From a checkpoint of a small self-supervised image encoder.
Data: trained on capsule endoscopy frames (Kvasir-Capsule), 42238 training examples, 10.9 epochs.
Rows from block 3 of a small self-supervised image encoder, named by matrix and row number. Rows with one number within an expert belong to one neuron, the router's apart. Each number is 200 + 30 x the weight over its row's rms, rounded and kept within 0 to 999. All counts start at 0.
After each expert's rows are labels from the 100 images, of 14976, where the router gives the expert most weight on average: "place" is the part of the image that holds the peak. Only what is clearly more common there than usual is listed. The data: capsule endoscopy frames (Kvasir-Capsule). In brackets: how many of the 100.
# router: router (model.blocks.3.mlp.router.weight, 8x192), inputs 96-191
# gate: expert gate (model.blocks.3.mlp.gate, 8x384x192), inputs 96-191
# up: expert up (model.blocks.3.mlp.up, 8x384x192), inputs 96-191
# down: expert down (model.blocks.3.mlp.down, 8x192x384, transposed), outputs 96-191

# expert 2
router.2,198,197,227,223,159,224,211,221,181,220,237,214,200,187,256,203,238,194,215,227,209,210,251,233,230,193,218,220,249,166,225,191,220,205,205,175,169,199,194,165,160,213,205,214,168,191,135,213,233,243,243,152,176,242,238,259,222,200,175,195,237,225,191,198,208,170,187,234,216,184,244,187,192,224,253,278,179,143,223,166,219,229,216,156,174,220,246,148,207,179,178,173,209,179,182,153
gate.0,239,177,107,158,203,195,185,210,217,170,192,189,204,257,226,228,185,198,216,186,143,134,255,206,167,193,241,188,206,152,181,161,227,213,181,229,195,271,209,227,176,169,250,214,180,210,242,213,176,212,240,185,198,178,216,205,231,261,219,195,194,208,177,207,199,221,212,204,213,227,230,215,204,184,231,171,167,185,233,159,248,229,221,195,201,228,141,177,162,173,175,207,177,211,210,204
up.0,269,203,196,211,230,206,109,145,163,197,243,206,254,197,239,163,226,202,169,209,175,205,214,138,148,214,205,186,190,199,152,207,189,164,269,187,173,251,203,176,189,190,167,167,171,241,225,196,230,244,186,174,214,223,221,188,196,184,194,183,189,195,214,194,230,229,213,214,164,266,217,188,221,207,254,196,161,160,164,189,273,176,232,187,222,225,181,217,184,195,159,205,216,202,182,216
down.0,162,244,209,201,237,196,226,212,228,257,233,236,133,192,148,231,183,185,129,137,164,252,162,171,200,186,229,190,175,195,185,205,174,188,189,209,216,184,199,203,204,200,264,187,198,183,246,211,214,201,244,160,177,140,145,178,236,215,153,163,252,184,207,222,251,157,205,202,220,178,194,242,200,266,167,194,204,220,197,169,234,184,245,205,217,145,210,260,216,241,236,187,238,189,235,238
gate.1,227,220,196,186,237,216,153,177,226,114,194,153,196,214,215,215,146,222,185,160,193,147,122,210,188,144,145,217,192,209,199,208,207,222,149,235,217,205,188,209,175,161,146,187,226,210,259,211,205,142,183,243,182,187,183,159,186,234,216,235,199,174,182,243,204,218,145,167,238,180,188,222,207,180,215,214,214,177,208,208,184,182,169,188,201,224,198,211,224,226,198,214,196,216,183,235
up.1,240,202,153,190,249,140,165,154,182,215,248,257,206,216,197,206,183,230,182,216,184,251,202,207,179,205,197,222,208,244,207,157,178,196,177,171,254,139,187,192,240,197,137,201,193,176,217,188,166,199,170,199,169,216,223,189,131,183,199,161,187,178,213,249,228,213,180,183,202,137,158,200,189,214,139,213,243,202,222,205,161,207,188,202,225,234,197,195,208,257,206,236,207,232,165,212
down.1,201,166,191,245,179,168,225,166,195,194,159,240,269,199,191,169,187,199,239,154,200,202,247,147,179,211,175,184,180,201,215,235,220,168,220,230,203,244,203,215,230,220,149,187,233,198,191,157,128,164,188,182,228,187,195,192,211,183,195,193,179,210,174,190,185,218,263,233,125,232,205,178,201,227,247,122,211,212,213,250,180,149,246,246,191,218,146,205,179,183,197,244,183,209,194,241
gate.2,224,185,291,266,192,185,150,155,183,202,193,187,245,183,203,137,230,222,186,172,255,240,191,210,271,263,206,198,209,145,165,219,171,218,254,236,209,223,203,165,233,214,243,185,254,210,215,232,215,201,168,232,264,223,204,140,185,193,213,203,164,208,165,172,165,193,223,182,210,196,175,135,217,174,225,166,192,241,194,235,218,188,187,236,188,176,258,246,212,164,159,170,188,176,234,224
up.2,243,214,244,229,250,169,184,170,172,221,162,182,177,154,210,157,146,195,121,174,233,214,233,221,141,220,200,184,202,195,159,146,214,161,193,140,237,178,166,203,196,186,164,183,206,178,209,178,215,200,169,233,186,231,177,235,175,244,158,231,219,165,188,240,266,192,192,211,206,220,165,172,222,243,204,195,245,202,127,257,246,193,181,207,240,197,157,218,177,252,215,174,211,186,204,245
down.2,164,154,229,215,133,158,252,228,215,193,182,202,241,179,222,213,192,183,237,251,234,178,242,218,234,212,195,195,224,218,233,203,208,206,240,250,179,253,218,230,164,226,192,197,205,194,176,148,162,185,187,199,247,195,196,233,173,201,238,202,195,243,146,200,163,214,223,194,149,247,183,194,174,156,222,190,235,183,207,204,174,226,204,228,174,247,178,172,210,190,218,185,156,205,205,177
place: bottom centre (48)

# expert 3
router.3,202,209,212,192,176,219,241,242,253,190,183,160,230,151,236,198,157,201,155,158,194,179,216,258,216,215,203,205,204,141,176,204,218,175,265,222,211,246,187,176,160,167,179,170,190,200,265,197,220,174,207,174,187,158,176,220,178,202,194,218,223,231,139,182,224,234,182,194,200,247,250,191,217,211,222,217,201,192,195,246,228,199,204,135,198,178,166,195,199,228,197,180,213,198,176,184
gate.0,261,270,201,246,224,238,181,198,222,198,190,182,243,181,220,157,223,220,191,183,178,181,186,174,182,172,217,221,201,238,214,223,172,187,192,161,215,204,221,167,195,277,135,217,223,159,194,240,231,205,162,182,188,232,204,188,240,200,242,184,192,186,143,208,183,254,159,163,163,168,206,176,214,175,223,228,146,169,182,207,195,190,199,162,183,246,236,187,176,193,177,249,192,168,175,152
up.0,186,196,215,220,245,178,177,175,199,201,191,175,129,164,200,242,236,198,181,223,219,301,173,196,206,231,210,205,192,269,178,204,188,147,172,247,165,173,215,193,241,212,193,242,246,128,148,194,192,197,149,218,225,173,172,220,234,193,214,201,176,163,244,190,194,207,225,158,223,181,197,186,191,167,208,195,196,193,224,229,208,195,170,218,219,238,161,194,199,196,200,211,207,177,181,187
down.0,178,139,174,175,201,137,218,182,172,229,176,180,212,184,166,198,237,221,239,227,199,219,220,218,184,222,191,190,204,230,206,191,245,201,227,159,161,169,189,225,211,192,225,209,194,192,154,154,171,216,193,178,203,194,204,230,170,224,150,214,238,195,211,193,176,172,243,204,223,281,169,196,143,266,202,184,257,207,200,200,189,183,167,229,226,180,144,154,221,210,261,196,213,181,175,173
gate.1,205,170,165,174,234,218,200,211,197,182,206,216,177,223,197,213,231,198,222,214,193,221,192,221,195,224,206,252,202,224,196,191,122,284,194,149,168,189,199,182,209,186,214,221,230,271,173,206,212,261,184,199,173,145,223,226,242,211,206,196,189,196,224,172,163,146,226,204,149,182,195,175,146,208,192,138,197,228,246,193,92,174,203,207,218,193,293,206,185,203,198,202,203,190,180,176
up.1,222,233,183,249,163,237,180,203,184,162,207,183,172,234,221,222,199,213,221,197,217,179,171,195,186,129,173,256,193,171,265,239,241,203,201,248,193,240,219,241,190,212,183,200,217,201,222,217,194,165,182,207,251,201,247,180,203,179,214,211,185,193,169,190,179,175,183,205,236,145,216,208,225,180,192,259,173,170,219,179,224,237,215,175,176,205,216,214,210,186,143,204,178,238,234,209
down.1,223,144,208,209,203,150,209,214,203,248,183,208,217,199,195,177,147,203,177,153,234,204,146,198,270,184,216,187,252,215,215,246,183,220,196,182,191,200,177,183,178,219,193,216,206,172,212,187,216,249,197,183,157,198,228,249,194,177,237,244,182,210,132,196,171,189,207,176,207,202,139,208,187,222,191,233,200,209,218,261,203,178,111,148,188,216,190,202,191,216,242,181,231,225,203,229
gate.2,147,181,231,152,219,198,256,229,228,215,155,166,191,196,228,229,177,176,161,162,194,206,220,243,218,268,205,196,185,172,163,131,194,140,208,214,214,188,178,223,214,171,240,203,178,203,279,192,175,157,210,189,222,145,144,180,197,236,175,224,214,208,220,231,228,191,238,207,209,228,234,198,238,211,154,206,208,239,220,181,220,207,207,252,216,180,133,206,211,216,206,143,211,180,250,215
up.2,181,162,209,188,163,172,186,199,180,176,222,247,207,232,224,197,189,218,217,230,213,203,170,212,190,217,215,188,176,132,192,161,250,210,197,267,181,234,192,231,183,163,207,210,177,274,217,202,219,212,307,185,227,226,225,237,216,195,182,218,186,228,192,206,206,205,247,221,195,220,186,190,203,224,170,218,233,166,219,224,213,206,229,157,162,213,175,228,221,188,193,144,208,227,243,206
down.2,214,209,197,205,264,197,212,177,217,228,238,234,164,154,164,163,164,197,157,165,193,227,208,162,225,233,197,177,270,224,210,217,198,226,190,147,244,148,226,170,147,170,172,254,209,202,162,190,242,178,204,170,111,207,157,262,187,204,199,195,203,167,146,212,243,184,205,186,221,170,170,178,192,226,232,185,227,148,205,225,229,152,203,169,177,237,181,229,242,223,207,203,238,159,171,214
place: top centre (98)

# expert 4
router.4,247,204,153,160,211,169,176,170,183,168,217,240,207,243,182,210,125,242,185,257,172,197,170,196,170,151,154,185,179,175,216,215,171,257,146,165,222,233,207,250,215,215,186,202,193,229,213,199,179,154,214,219,187,186,198,200,187,248,238,202,181,176,177,246,230,198,209,196,219,141,144,195,189,184,123,198,206,176,252,189,186,198,210,163,211,229,161,235,181,207,212,241,185,204,157,230
gate.0,210,202,205,152,181,214,205,257,290,181,209,185,221,247,240,198,177,197,195,233,158,182,214,212,173,244,173,229,218,227,201,208,180,201,226,178,183,236,194,173,168,219,212,262,172,178,200,225,223,202,204,119,163,139,163,166,191,198,223,194,204,194,174,207,206,212,247,163,219,168,218,208,200,188,204,222,188,177,225,208,215,210,194,147,194,227,214,233,167,188,187,184,196,150,196,151
up.0,208,207,195,154,194,204,213,271,279,213,221,182,184,232,208,222,189,182,174,227,148,185,218,224,178,194,173,207,216,240,191,174,139,196,214,140,198,203,180,206,203,231,196,225,158,188,194,210,226,186,167,131,155,149,160,171,204,222,236,210,208,216,209,252,212,192,237,178,243,164,199,210,214,188,198,214,199,205,214,204,218,221,151,173,215,222,212,216,169,196,221,179,212,150,196,169
down.0,195,218,196,194,172,189,180,217,215,225,207,206,263,173,224,180,207,151,143,151,176,203,202,130,208,204,208,213,162,210,200,187,173,211,185,221,189,247,184,224,161,206,155,211,264,229,192,174,221,211,206,193,184,125,157,169,236,216,168,168,208,194,137,204,188,183,204,243,135,211,215,174,206,253,264,161,230,245,155,187,184,139,261,235,192,183,203,238,202,168,173,188,218,179,222,199
gate.1,211,222,169,176,174,225,229,252,258,216,208,172,220,283,218,159,201,210,211,165,181,174,209,197,193,185,166,233,229,194,220,232,200,188,223,127,178,206,196,212,187,219,203,225,178,190,173,220,238,185,211,145,150,168,200,193,209,181,234,199,184,193,189,156,166,191,208,182,231,162,210,209,232,187,194,223,169,212,259,154,232,209,159,158,150,226,217,198,238,190,207,167,205,172,164,179
up.1,248,211,214,262,203,212,119,143,146,144,174,212,192,225,194,214,241,184,211,230,246,177,173,239,217,197,212,220,200,213,201,226,209,208,221,268,231,208,212,169,205,230,231,206,206,192,169,226,231,251,200,269,237,281,281,177,206,134,192,208,203,159,175,182,181,224,182,187,167,162,194,219,220,206,203,236,191,141,189,182,188,215,189,188,180,237,266,149,232,186,162,173,199,208,199,203
down.1,190,181,225,225,207,229,223,190,199,183,211,196,165,204,186,196,218,211,252,201,232,148,169,228,271,208,193,178,238,148,228,204,209,210,211,221,243,217,224,146,194,196,291,153,190,211,259,217,177,193,215,177,213,248,264,210,231,196,211,210,191,240,225,182,185,183,177,200,276,202,173,236,217,173,193,202,167,221,220,203,206,242,137,166,227,195,209,204,224,216,215,128,214,232,238,210
gate.2,173,184,223,251,226,171,192,208,210,163,178,174,165,252,226,189,227,200,217,206,182,192,223,196,138,257,186,237,211,167,234,189,137,179,231,216,168,236,212,221,242,242,258,235,207,211,178,195,200,208,149,236,263,170,217,194,259,178,240,229,171,199,184,198,165,194,220,236,205,192,220,184,207,155,212,160,184,237,262,199,160,221,181,227,215,252,229,195,178,163,168,127,184,187,215,149
up.2,161,208,202,173,224,268,192,254,210,177,185,193,161,203,266,251,201,204,196,216,187,234,211,255,244,228,250,207,166,173,166,116,176,246,203,213,238,234,229,146,241,211,202,238,252,206,207,219,218,198,181,192,219,202,179,213,217,189,235,178,162,154,158,208,174,218,156,176,167,213,217,178,182,184,195,260,168,165,196,264,167,187,165,174,209,206,193,142,168,189,194,168,184,168,201,191
down.2,164,219,153,198,205,157,227,221,180,220,176,209,198,133,187,191,190,216,212,159,159,227,221,195,189,226,223,238,191,146,196,151,181,200,173,182,261,185,278,156,183,201,265,154,237,194,204,179,224,175,244,159,225,199,230,238,227,208,205,202,222,228,178,202,168,186,149,172,219,203,172,198,149,262,192,187,223,245,163,183,200,232,173,221,180,152,213,196,185,180,209,200,184,201,237,156
place: bottom right (32)

# expert 5
router.5,132,155,222,216,204,226,232,216,197,282,238,198,167,190,219,197,220,143,181,207,222,215,239,156,231,262,222,146,244,210,191,209,165,211,210,209,202,201,189,236,242,140,216,204,171,159,151,204,155,238,178,199,190,233,198,218,213,160,153,195,228,227,215,179,201,188,209,217,148,256,222,190,165,236,246,189,216,231,161,232,184,189,200,227,159,183,202,243,212,211,230,236,181,172,157,174
gate.0,167,201,174,174,161,227,234,198,182,191,201,248,181,238,178,234,217,256,252,238,187,202,199,224,197,164,245,173,177,178,197,241,195,207,178,212,199,211,299,185,225,198,243,170,199,223,190,223,184,207,236,228,220,195,196,182,193,197,245,201,174,215,213,197,191,190,233,195,249,178,205,192,211,146,162,232,108,180,208,213,218,272,211,223,177,209,227,192,208,101,172,169,163,215,222,210
up.0,179,243,203,210,188,241,173,166,191,150,165,154,205,255,204,231,148,159,174,203,183,217,182,163,268,197,164,197,209,193,193,149,207,256,207,211,216,180,194,144,193,222,251,217,215,172,250,253,231,218,203,168,211,218,263,204,182,173,215,144,169,208,193,242,230,213,197,145,227,231,225,170,224,177,188,195,230,198,176,203,213,189,162,170,249,207,198,170,238,215,232,209,216,168,189,177
down.0,198,202,185,193,199,205,207,228,231,190,213,125,182,172,237,224,192,242,224,230,224,182,207,234,240,154,188,225,219,241,195,159,202,167,211,207,200,214,232,229,122,193,199,191,225,165,211,176,198,220,201,209,192,199,148,189,187,222,232,205,239,175,206,173,137,222,153,228,197,218,243,208,166,173,212,233,231,216,231,132,159,211,174,177,177,184,190,149,257,264,201,163,183,214,186,186
gate.1,277,204,236,239,171,226,185,226,237,188,181,203,241,251,224,134,209,152,184,201,174,150,179,217,211,244,186,179,252,192,226,255,220,198,158,164,212,247,216,242,185,181,240,248,212,115,178,224,216,189,148,167,197,223,201,170,246,213,227,211,212,202,174,197,192,221,194,180,225,167,236,221,210,175,215,263,132,212,207,201,217,250,187,189,174,211,211,204,189,142,158,194,168,161,203,179
up.1,199,204,193,156,168,167,207,236,229,230,202,221,190,231,199,154,148,147,166,224,156,169,221,191,187,219,173,162,208,219,193,172,209,167,164,152,232,196,136,244,196,142,200,175,171,211,196,171,184,136,212,178,177,212,172,199,203,232,162,242,240,190,200,196,275,209,226,228,232,227,221,240,192,234,184,186,218,212,151,187,256,237,195,221,223,169,163,242,209,237,211,204,209,204,217,233
down.1,152,158,269,157,199,167,242,215,214,249,225,182,243,174,169,226,230,149,241,184,217,188,195,224,241,218,193,249,246,222,244,196,182,189,236,192,181,234,223,163,175,215,224,156,165,194,245,152,184,184,239,141,170,168,196,143,159,235,181,178,255,279,174,199,238,154,269,246,174,246,156,187,236,218,178,212,197,238,186,191,236,210,208,196,239,168,208,207,208,200,217,141,211,187,222,224
gate.2,231,184,152,181,214,197,187,159,178,180,189,194,197,208,182,204,154,223,198,204,199,227,199,144,250,190,181,154,184,212,235,205,188,218,170,233,215,199,225,197,227,176,197,226,253,191,209,206,151,226,240,217,180,184,202,228,184,175,219,172,180,197,205,223,151,224,186,190,184,166,172,167,166,184,170,161,217,198,222,244,119,177,192,178,189,214,140,203,206,219,233,274,189,211,129,188
up.2,234,197,199,227,233,172,157,136,210,178,188,168,176,166,194,200,206,207,192,199,184,180,194,272,251,267,240,235,170,212,166,165,183,212,190,198,168,183,177,203,241,211,249,205,214,131,258,169,159,191,161,209,226,166,213,155,197,226,186,194,217,208,216,179,216,237,187,151,208,163,190,224,195,221,157,178,225,278,203,222,146,200,202,205,284,190,205,207,138,231,196,230,207,215,229,223
down.2,182,190,173,178,173,203,176,186,155,192,225,249,259,208,193,218,243,187,219,228,214,245,161,181,205,241,213,256,156,208,201,215,187,232,189,195,175,211,179,197,223,201,196,235,208,210,171,179,177,199,205,184,217,144,202,184,181,225,196,182,204,231,275,202,204,163,225,201,189,172,178,174,210,259,165,160,155,184,152,192,216,243,284,225,188,219,225,212,179,153,156,156,234,226,252,201
place: middle right (41); centre (34)

# expert 1
router.1,226,227,202,211,211,191,162,166,200,155,146,158,239,237,128,221,236,183,232,165,206,180,181,161,175,188,167,205,161,241,201,197,175,196,234,183,215,161,200,144,259,258,194,223,236,180,217,194,181,194,158,196,249,224,188,121,185,188,219,172,186,192,216,192,167,208,241,161,184,177,200,209,201,176,171,158,198,244,212,212,145,203,155,198,245,211,251,189,207,181,203,186,205,200,271,210
gate.0,189,220,195,212,258,191,125,169,194,153,230,187,162,186,224,200,200,211,210,182,207,217,166,214,192,106,165,228,182,200,199,211,166,240,203,239,177,228,215,247,171,193,157,195,181,251,237,219,227,239,187,197,217,221,234,175,189,183,210,182,158,177,168,196,199,217,213,222,148,220,192,186,193,165,221,189,209,207,221,199,244,176,265,142,216,215,232,226,181,213,149,181,156,273,179,217
up.0,191,204,210,280,249,158,166,183,218,241,194,172,216,172,204,204,176,171,176,213,174,169,199,229,245,132,159,193,227,220,250,203,237,168,257,261,174,248,174,224,153,216,213,142,168,256,226,157,183,215,203,197,223,267,221,208,172,189,157,175,203,182,104,169,223,195,202,194,168,245,209,215,194,228,257,184,236,218,209,143,226,202,221,167,172,168,188,241,195,233,204,188,218,209,176,196
down.0,180,173,201,174,225,205,190,210,210,226,240,201,171,195,194,194,254,223,222,252,221,136,191,190,171,185,205,222,210,174,223,220,171,190,221,187,217,226,189,198,203,204,194,147,180,218,203,192,193,199,162,213,177,191,258,182,215,201,136,165,231,245,273,192,210,179,180,247,230,187,241,199,194,313,220,184,199,208,219,241,171,245,235,177,256,182,197,237,124,213,184,193,162,250,233,211
gate.1,198,196,178,219,220,225,249,207,209,223,213,166,165,130,198,156,187,225,193,208,195,217,219,172,191,197,187,198,166,173,101,186,170,216,219,217,260,206,235,214,230,190,195,226,241,275,217,199,205,193,175,178,234,193,180,239,197,229,254,199,136,163,168,230,161,286,162,163,219,231,177,167,192,181,219,162,214,198,221,229,181,187,180,219,191,201,152,192,139,216,189,201,155,201,223,265
up.1,205,230,206,197,245,211,221,240,265,196,205,126,192,179,228,183,163,189,175,171,184,189,209,185,208,192,161,223,208,188,180,183,166,213,226,195,271,177,195,202,210,225,186,213,207,246,223,205,182,154,143,159,181,192,160,200,217,187,224,166,177,150,176,270,195,263,173,188,214,233,194,220,228,198,194,166,243,209,234,220,163,161,134,155,204,245,168,219,182,238,196,179,222,175,174,232
down.1,200,218,224,199,246,204,205,191,204,186,166,234,196,180,198,248,190,147,175,224,161,249,210,208,216,265,211,163,177,252,212,145,201,181,166,197,209,173,142,205,241,176,215,245,223,199,161,191,193,224,187,189,180,172,191,175,189,176,169,195,208,143,204,234,242,225,245,145,198,175,215,210,192,215,166,153,219,219,185,190,227,189,225,232,250,211,213,186,172,226,225,244,214,127,237,170
gate.2,186,241,182,151,257,195,225,226,249,227,216,206,234,233,238,244,215,172,211,174,164,163,229,197,204,228,191,224,209,205,246,157,159,234,195,165,177,197,189,206,182,254,208,203,171,218,218,210,213,212,194,170,118,160,181,172,256,159,208,166,209,177,177,248,229,198,199,245,136,238,200,203,211,207,187,183,231,214,207,164,164,164,276,175,241,245,274,235,192,212,215,206,220,169,217,143
up.2,186,211,234,129,229,214,257,253,260,259,264,215,214,192,177,266,174,168,210,220,199,198,222,210,212,235,213,190,211,227,220,182,190,219,194,160,171,193,184,230,195,184,167,209,168,195,224,187,211,144,209,178,75,103,109,170,156,212,186,192,230,186,171,223,213,183,194,219,167,248,193,215,187,223,185,245,196,175,207,218,202,162,249,193,232,227,224,203,216,212,231,215,192,167,229,188
down.2,176,231,214,200,210,227,162,235,184,189,200,197,200,223,233,147,175,183,163,195,193,196,211,198,228,203,189,197,124,156,173,116,207,197,194,243,261,276,180,166,225,170,201,153,206,218,240,231,228,208,218,174,196,190,224,168,202,167,198,122,197,176,178,227,230,283,167,201,183,213,261,183,234,238,200,165,209,231,149,226,222,206,212,186,154,204,200,202,195,178,197,176,189,205,243,247
place: top left (76)

# expert 0
router.0,143,194,220,172,222,220,243,223,162,241,252,203,214,209,221,188,263,185,213,211,251,246,238,167,215,274,266,211,223,235,206,169,185,197,211,186,176,179,209,171,208,199,187,226,179,161,123,201,233,219,188,178,154,156,202,226,200,192,192,174,221,250,246,192,180,154,210,202,207,259,202,182,180,210,266,214,204,182,210,181,197,187,228,242,174,202,167,147,235,195,230,171,208,207,220,149
gate.0,207,208,188,225,203,230,220,211,216,167,177,194,159,150,226,140,157,250,165,219,195,259,217,266,215,225,216,138,166,181,136,185,201,165,232,199,216,229,241,209,250,164,225,223,262,240,188,208,218,157,208,253,251,201,164,251,211,253,211,266,148,138,160,218,234,217,172,178,222,200,188,170,176,185,205,201,195,177,164,259,234,155,190,217,181,169,131,183,168,183,186,188,167,191,183,250
up.0,246,210,213,196,204,148,160,190,165,196,204,166,242,230,182,243,207,158,238,196,178,131,178,144,163,144,130,255,240,225,253,210,200,236,184,210,224,160,152,212,163,230,165,174,153,201,240,189,172,207,178,190,158,230,240,157,180,161,198,152,247,236,224,205,190,203,217,215,207,176,208,254,240,208,194,210,215,205,226,142,170,254,212,175,212,233,249,211,242,219,196,224,244,218,198,179
down.0,244,154,261,194,240,182,177,219,194,192,203,161,276,178,210,212,212,197,223,221,187,202,169,171,230,196,228,191,228,231,197,193,225,208,171,221,182,227,186,247,181,165,140,236,206,191,227,161,246,237,209,163,162,193,148,245,196,222,163,171,231,162,190,212,197,224,215,189,200,215,172,165,200,210,222,214,223,186,134,220,237,171,195,189,204,235,208,207,182,220,163,177,180,216,250,193
gate.1,212,220,147,171,240,202,205,170,156,201,164,232,236,251,181,244,151,201,235,200,208,207,183,175,194,149,207,229,188,202,278,235,158,255,135,198,211,184,199,161,213,245,184,218,219,187,159,214,198,170,148,240,190,260,225,182,240,149,210,173,211,177,191,171,143,194,185,187,175,121,184,191,193,200,168,200,168,208,212,163,138,200,197,141,178,207,226,186,211,187,202,199,213,188,144,172
up.1,158,237,206,186,144,244,216,241,246,196,156,149,193,184,223,186,203,184,181,187,134,156,224,205,250,168,220,247,188,215,159,164,233,201,277,175,213,244,214,184,180,221,178,199,222,237,238,247,146,218,202,157,233,179,183,181,182,169,221,139,190,212,169,189,212,249,198,167,223,220,282,208,241,163,237,227,200,218,227,192,179,219,162,232,222,217,224,168,208,209,180,228,202,183,206,178
down.1,210,222,224,179,178,267,164,170,155,195,187,184,204,171,214,227,199,232,216,220,262,196,167,257,205,210,208,244,151,184,220,149,237,140,195,145,270,162,233,152,193,221,179,190,225,187,213,243,218,189,191,192,164,226,152,194,173,193,234,224,193,193,219,179,200,194,143,157,213,179,207,184,187,191,206,229,173,149,174,258,209,263,211,163,229,214,235,142,205,175,194,201,203,224,220,205
gate.2,190,236,157,186,211,209,181,220,208,160,182,147,226,244,200,227,212,157,234,176,136,118,196,169,196,181,185,266,213,255,252,199,232,212,193,202,214,170,170,217,192,246,207,201,170,163,264,255,194,216,165,172,156,199,235,149,183,163,221,122,234,228,219,206,197,218,199,176,207,210,268,256,245,193,200,193,195,238,212,175,190,220,185,203,192,258,256,183,225,210,202,213,210,184,241,166
up.2,230,181,201,210,219,139,171,182,172,192,222,191,247,258,190,209,215,176,234,177,163,134,177,127,175,171,139,257,238,245,247,214,164,226,193,222,167,206,185,230,155,206,192,216,133,176,212,171,165,241,207,201,179,223,236,145,198,168,216,161,232,230,204,180,178,200,263,219,198,171,180,233,201,183,178,186,199,212,250,120,202,236,195,169,213,236,227,183,242,208,202,198,215,185,181,177
down.2,157,163,132,185,218,181,212,191,164,212,190,216,176,228,145,216,229,231,216,185,195,210,262,200,158,178,200,221,173,190,212,241,199,192,232,163,259,139,241,197,198,208,252,172,163,195,165,211,223,160,175,241,216,232,220,167,232,188,212,232,157,188,217,148,166,187,196,221,251,210,204,246,195,187,172,208,204,249,264,156,198,211,144,201,216,171,167,167,214,196,239,226,196,217,177,206
place: bottom centre (92)

# expert 7
router.7,224,196,246,235,184,180,207,168,176,203,188,203,152,171,209,236,228,174,225,196,200,158,167,216,229,212,189,235,234,285,231,220,188,147,226,261,180,172,184,221,157,202,262,183,198,193,202,163,153,200,180,221,216,241,209,205,186,195,196,224,208,214,205,220,186,208,223,232,229,239,202,245,212,176,236,226,165,210,163,180,157,236,214,222,173,199,224,227,276,198,152,168,212,202,169,164
gate.0,172,206,157,182,251,205,241,261,210,172,192,160,205,245,210,233,206,207,236,179,183,154,179,155,168,164,187,203,206,241,244,177,220,173,182,176,220,193,191,261,198,210,203,188,207,208,251,224,175,198,160,174,109,138,207,175,170,141,226,182,205,184,242,209,178,229,178,217,162,204,245,225,204,173,178,180,225,231,207,171,187,208,161,182,216,236,164,189,201,193,222,231,198,200,181,181
up.0,242,230,190,168,222,220,156,141,155,218,209,191,205,186,177,198,204,218,165,232,258,221,192,229,226,156,214,214,231,217,200,230,202,258,183,169,235,135,208,203,242,207,160,207,200,182,159,186,221,240,241,241,204,232,194,261,215,201,188,232,191,187,181,189,185,166,102,181,222,181,133,191,185,256,194,234,217,153,237,245,162,182,211,163,201,214,208,193,179,220,178,208,200,194,149,179
down.0,188,190,186,193,235,190,203,189,182,187,185,308,212,222,202,239,216,134,185,189,198,236,158,117,230,178,195,250,140,212,220,196,173,241,180,244,187,221,198,183,248,246,203,245,191,172,180,203,186,255,197,140,243,182,202,186,202,175,262,162,218,227,200,196,134,151,224,200,162,162,212,211,166,187,203,151,190,227,234,190,168,196,199,208,171,247,185,192,209,223,207,234,230,179,171,143
gate.1,237,230,200,194,183,195,244,179,200,188,164,214,235,218,210,205,181,186,178,152,208,185,157,173,200,232,187,190,260,238,232,239,184,201,168,162,161,204,188,179,216,209,173,234,224,177,197,222,171,178,209,215,161,198,232,193,238,166,226,193,210,218,169,222,206,183,181,180,159,153,212,183,221,166,224,194,125,194,194,223,169,195,213,166,195,208,254,205,185,155,185,199,222,159,163,139
up.1,183,188,158,224,175,188,198,210,214,219,206,244,252,241,207,218,200,206,222,242,205,200,241,262,197,228,239,231,201,111,201,185,205,221,211,187,227,177,205,178,178,209,257,190,221,229,172,190,213,219,206,183,234,218,188,240,223,264,155,223,206,218,226,192,202,205,210,215,235,203,201,208,201,261,155,226,223,163,179,213,238,207,238,197,190,217,231,185,194,213,225,166,189,219,237,201
down.1,183,198,198,164,165,236,226,183,209,199,214,271,193,208,202,220,203,187,195,200,235,267,174,182,219,205,206,198,230,208,222,246,158,229,193,199,143,206,203,188,214,199,139,222,210,233,162,188,164,248,236,201,196,152,200,230,238,206,277,212,181,236,219,200,160,138,255,212,157,187,146,174,197,172,219,177,162,161,273,192,216,165,240,189,157,247,262,199,210,208,183,205,223,191,205,156
gate.2,206,238,217,167,188,186,233,181,228,243,202,213,281,175,220,192,207,202,197,139,228,199,197,233,156,203,191,162,212,209,196,220,182,180,258,162,220,180,175,184,187,225,198,167,190,161,222,229,244,202,190,172,179,198,175,197,204,205,180,223,178,176,149,178,240,184,185,168,218,270,180,187,213,204,183,201,201,173,189,255,207,178,159,162,202,228,224,211,179,237,148,158,198,173,182,208
up.2,164,198,197,232,218,252,170,139,161,202,188,258,195,215,216,181,241,226,239,218,255,228,191,230,251,216,212,204,141,226,159,208,187,212,216,217,193,205,243,138,225,230,221,215,269,267,169,198,223,207,205,218,264,195,241,258,231,259,204,232,161,193,169,196,159,201,173,175,216,168,170,182,187,188,228,216,165,170,183,234,210,205,228,229,165,171,190,169,201,171,173,133,160,186,217,152
down.2,202,174,177,186,210,167,229,169,165,262,205,256,194,219,138,214,185,203,240,193,179,165,258,189,206,204,209,180,188,173,206,204,156,179,215,205,233,240,228,162,254,220,287,158,198,225,204,166,180,192,197,205,209,215,243,176,205,170,247,172,179,235,193,241,179,218,242,241,142,188,194,197,145,146,169,163,172,244,248,214,181,197,259,206,239,156,166,198,200,195,249,220,168,211,158,197
place: middle right (56); middle left (29)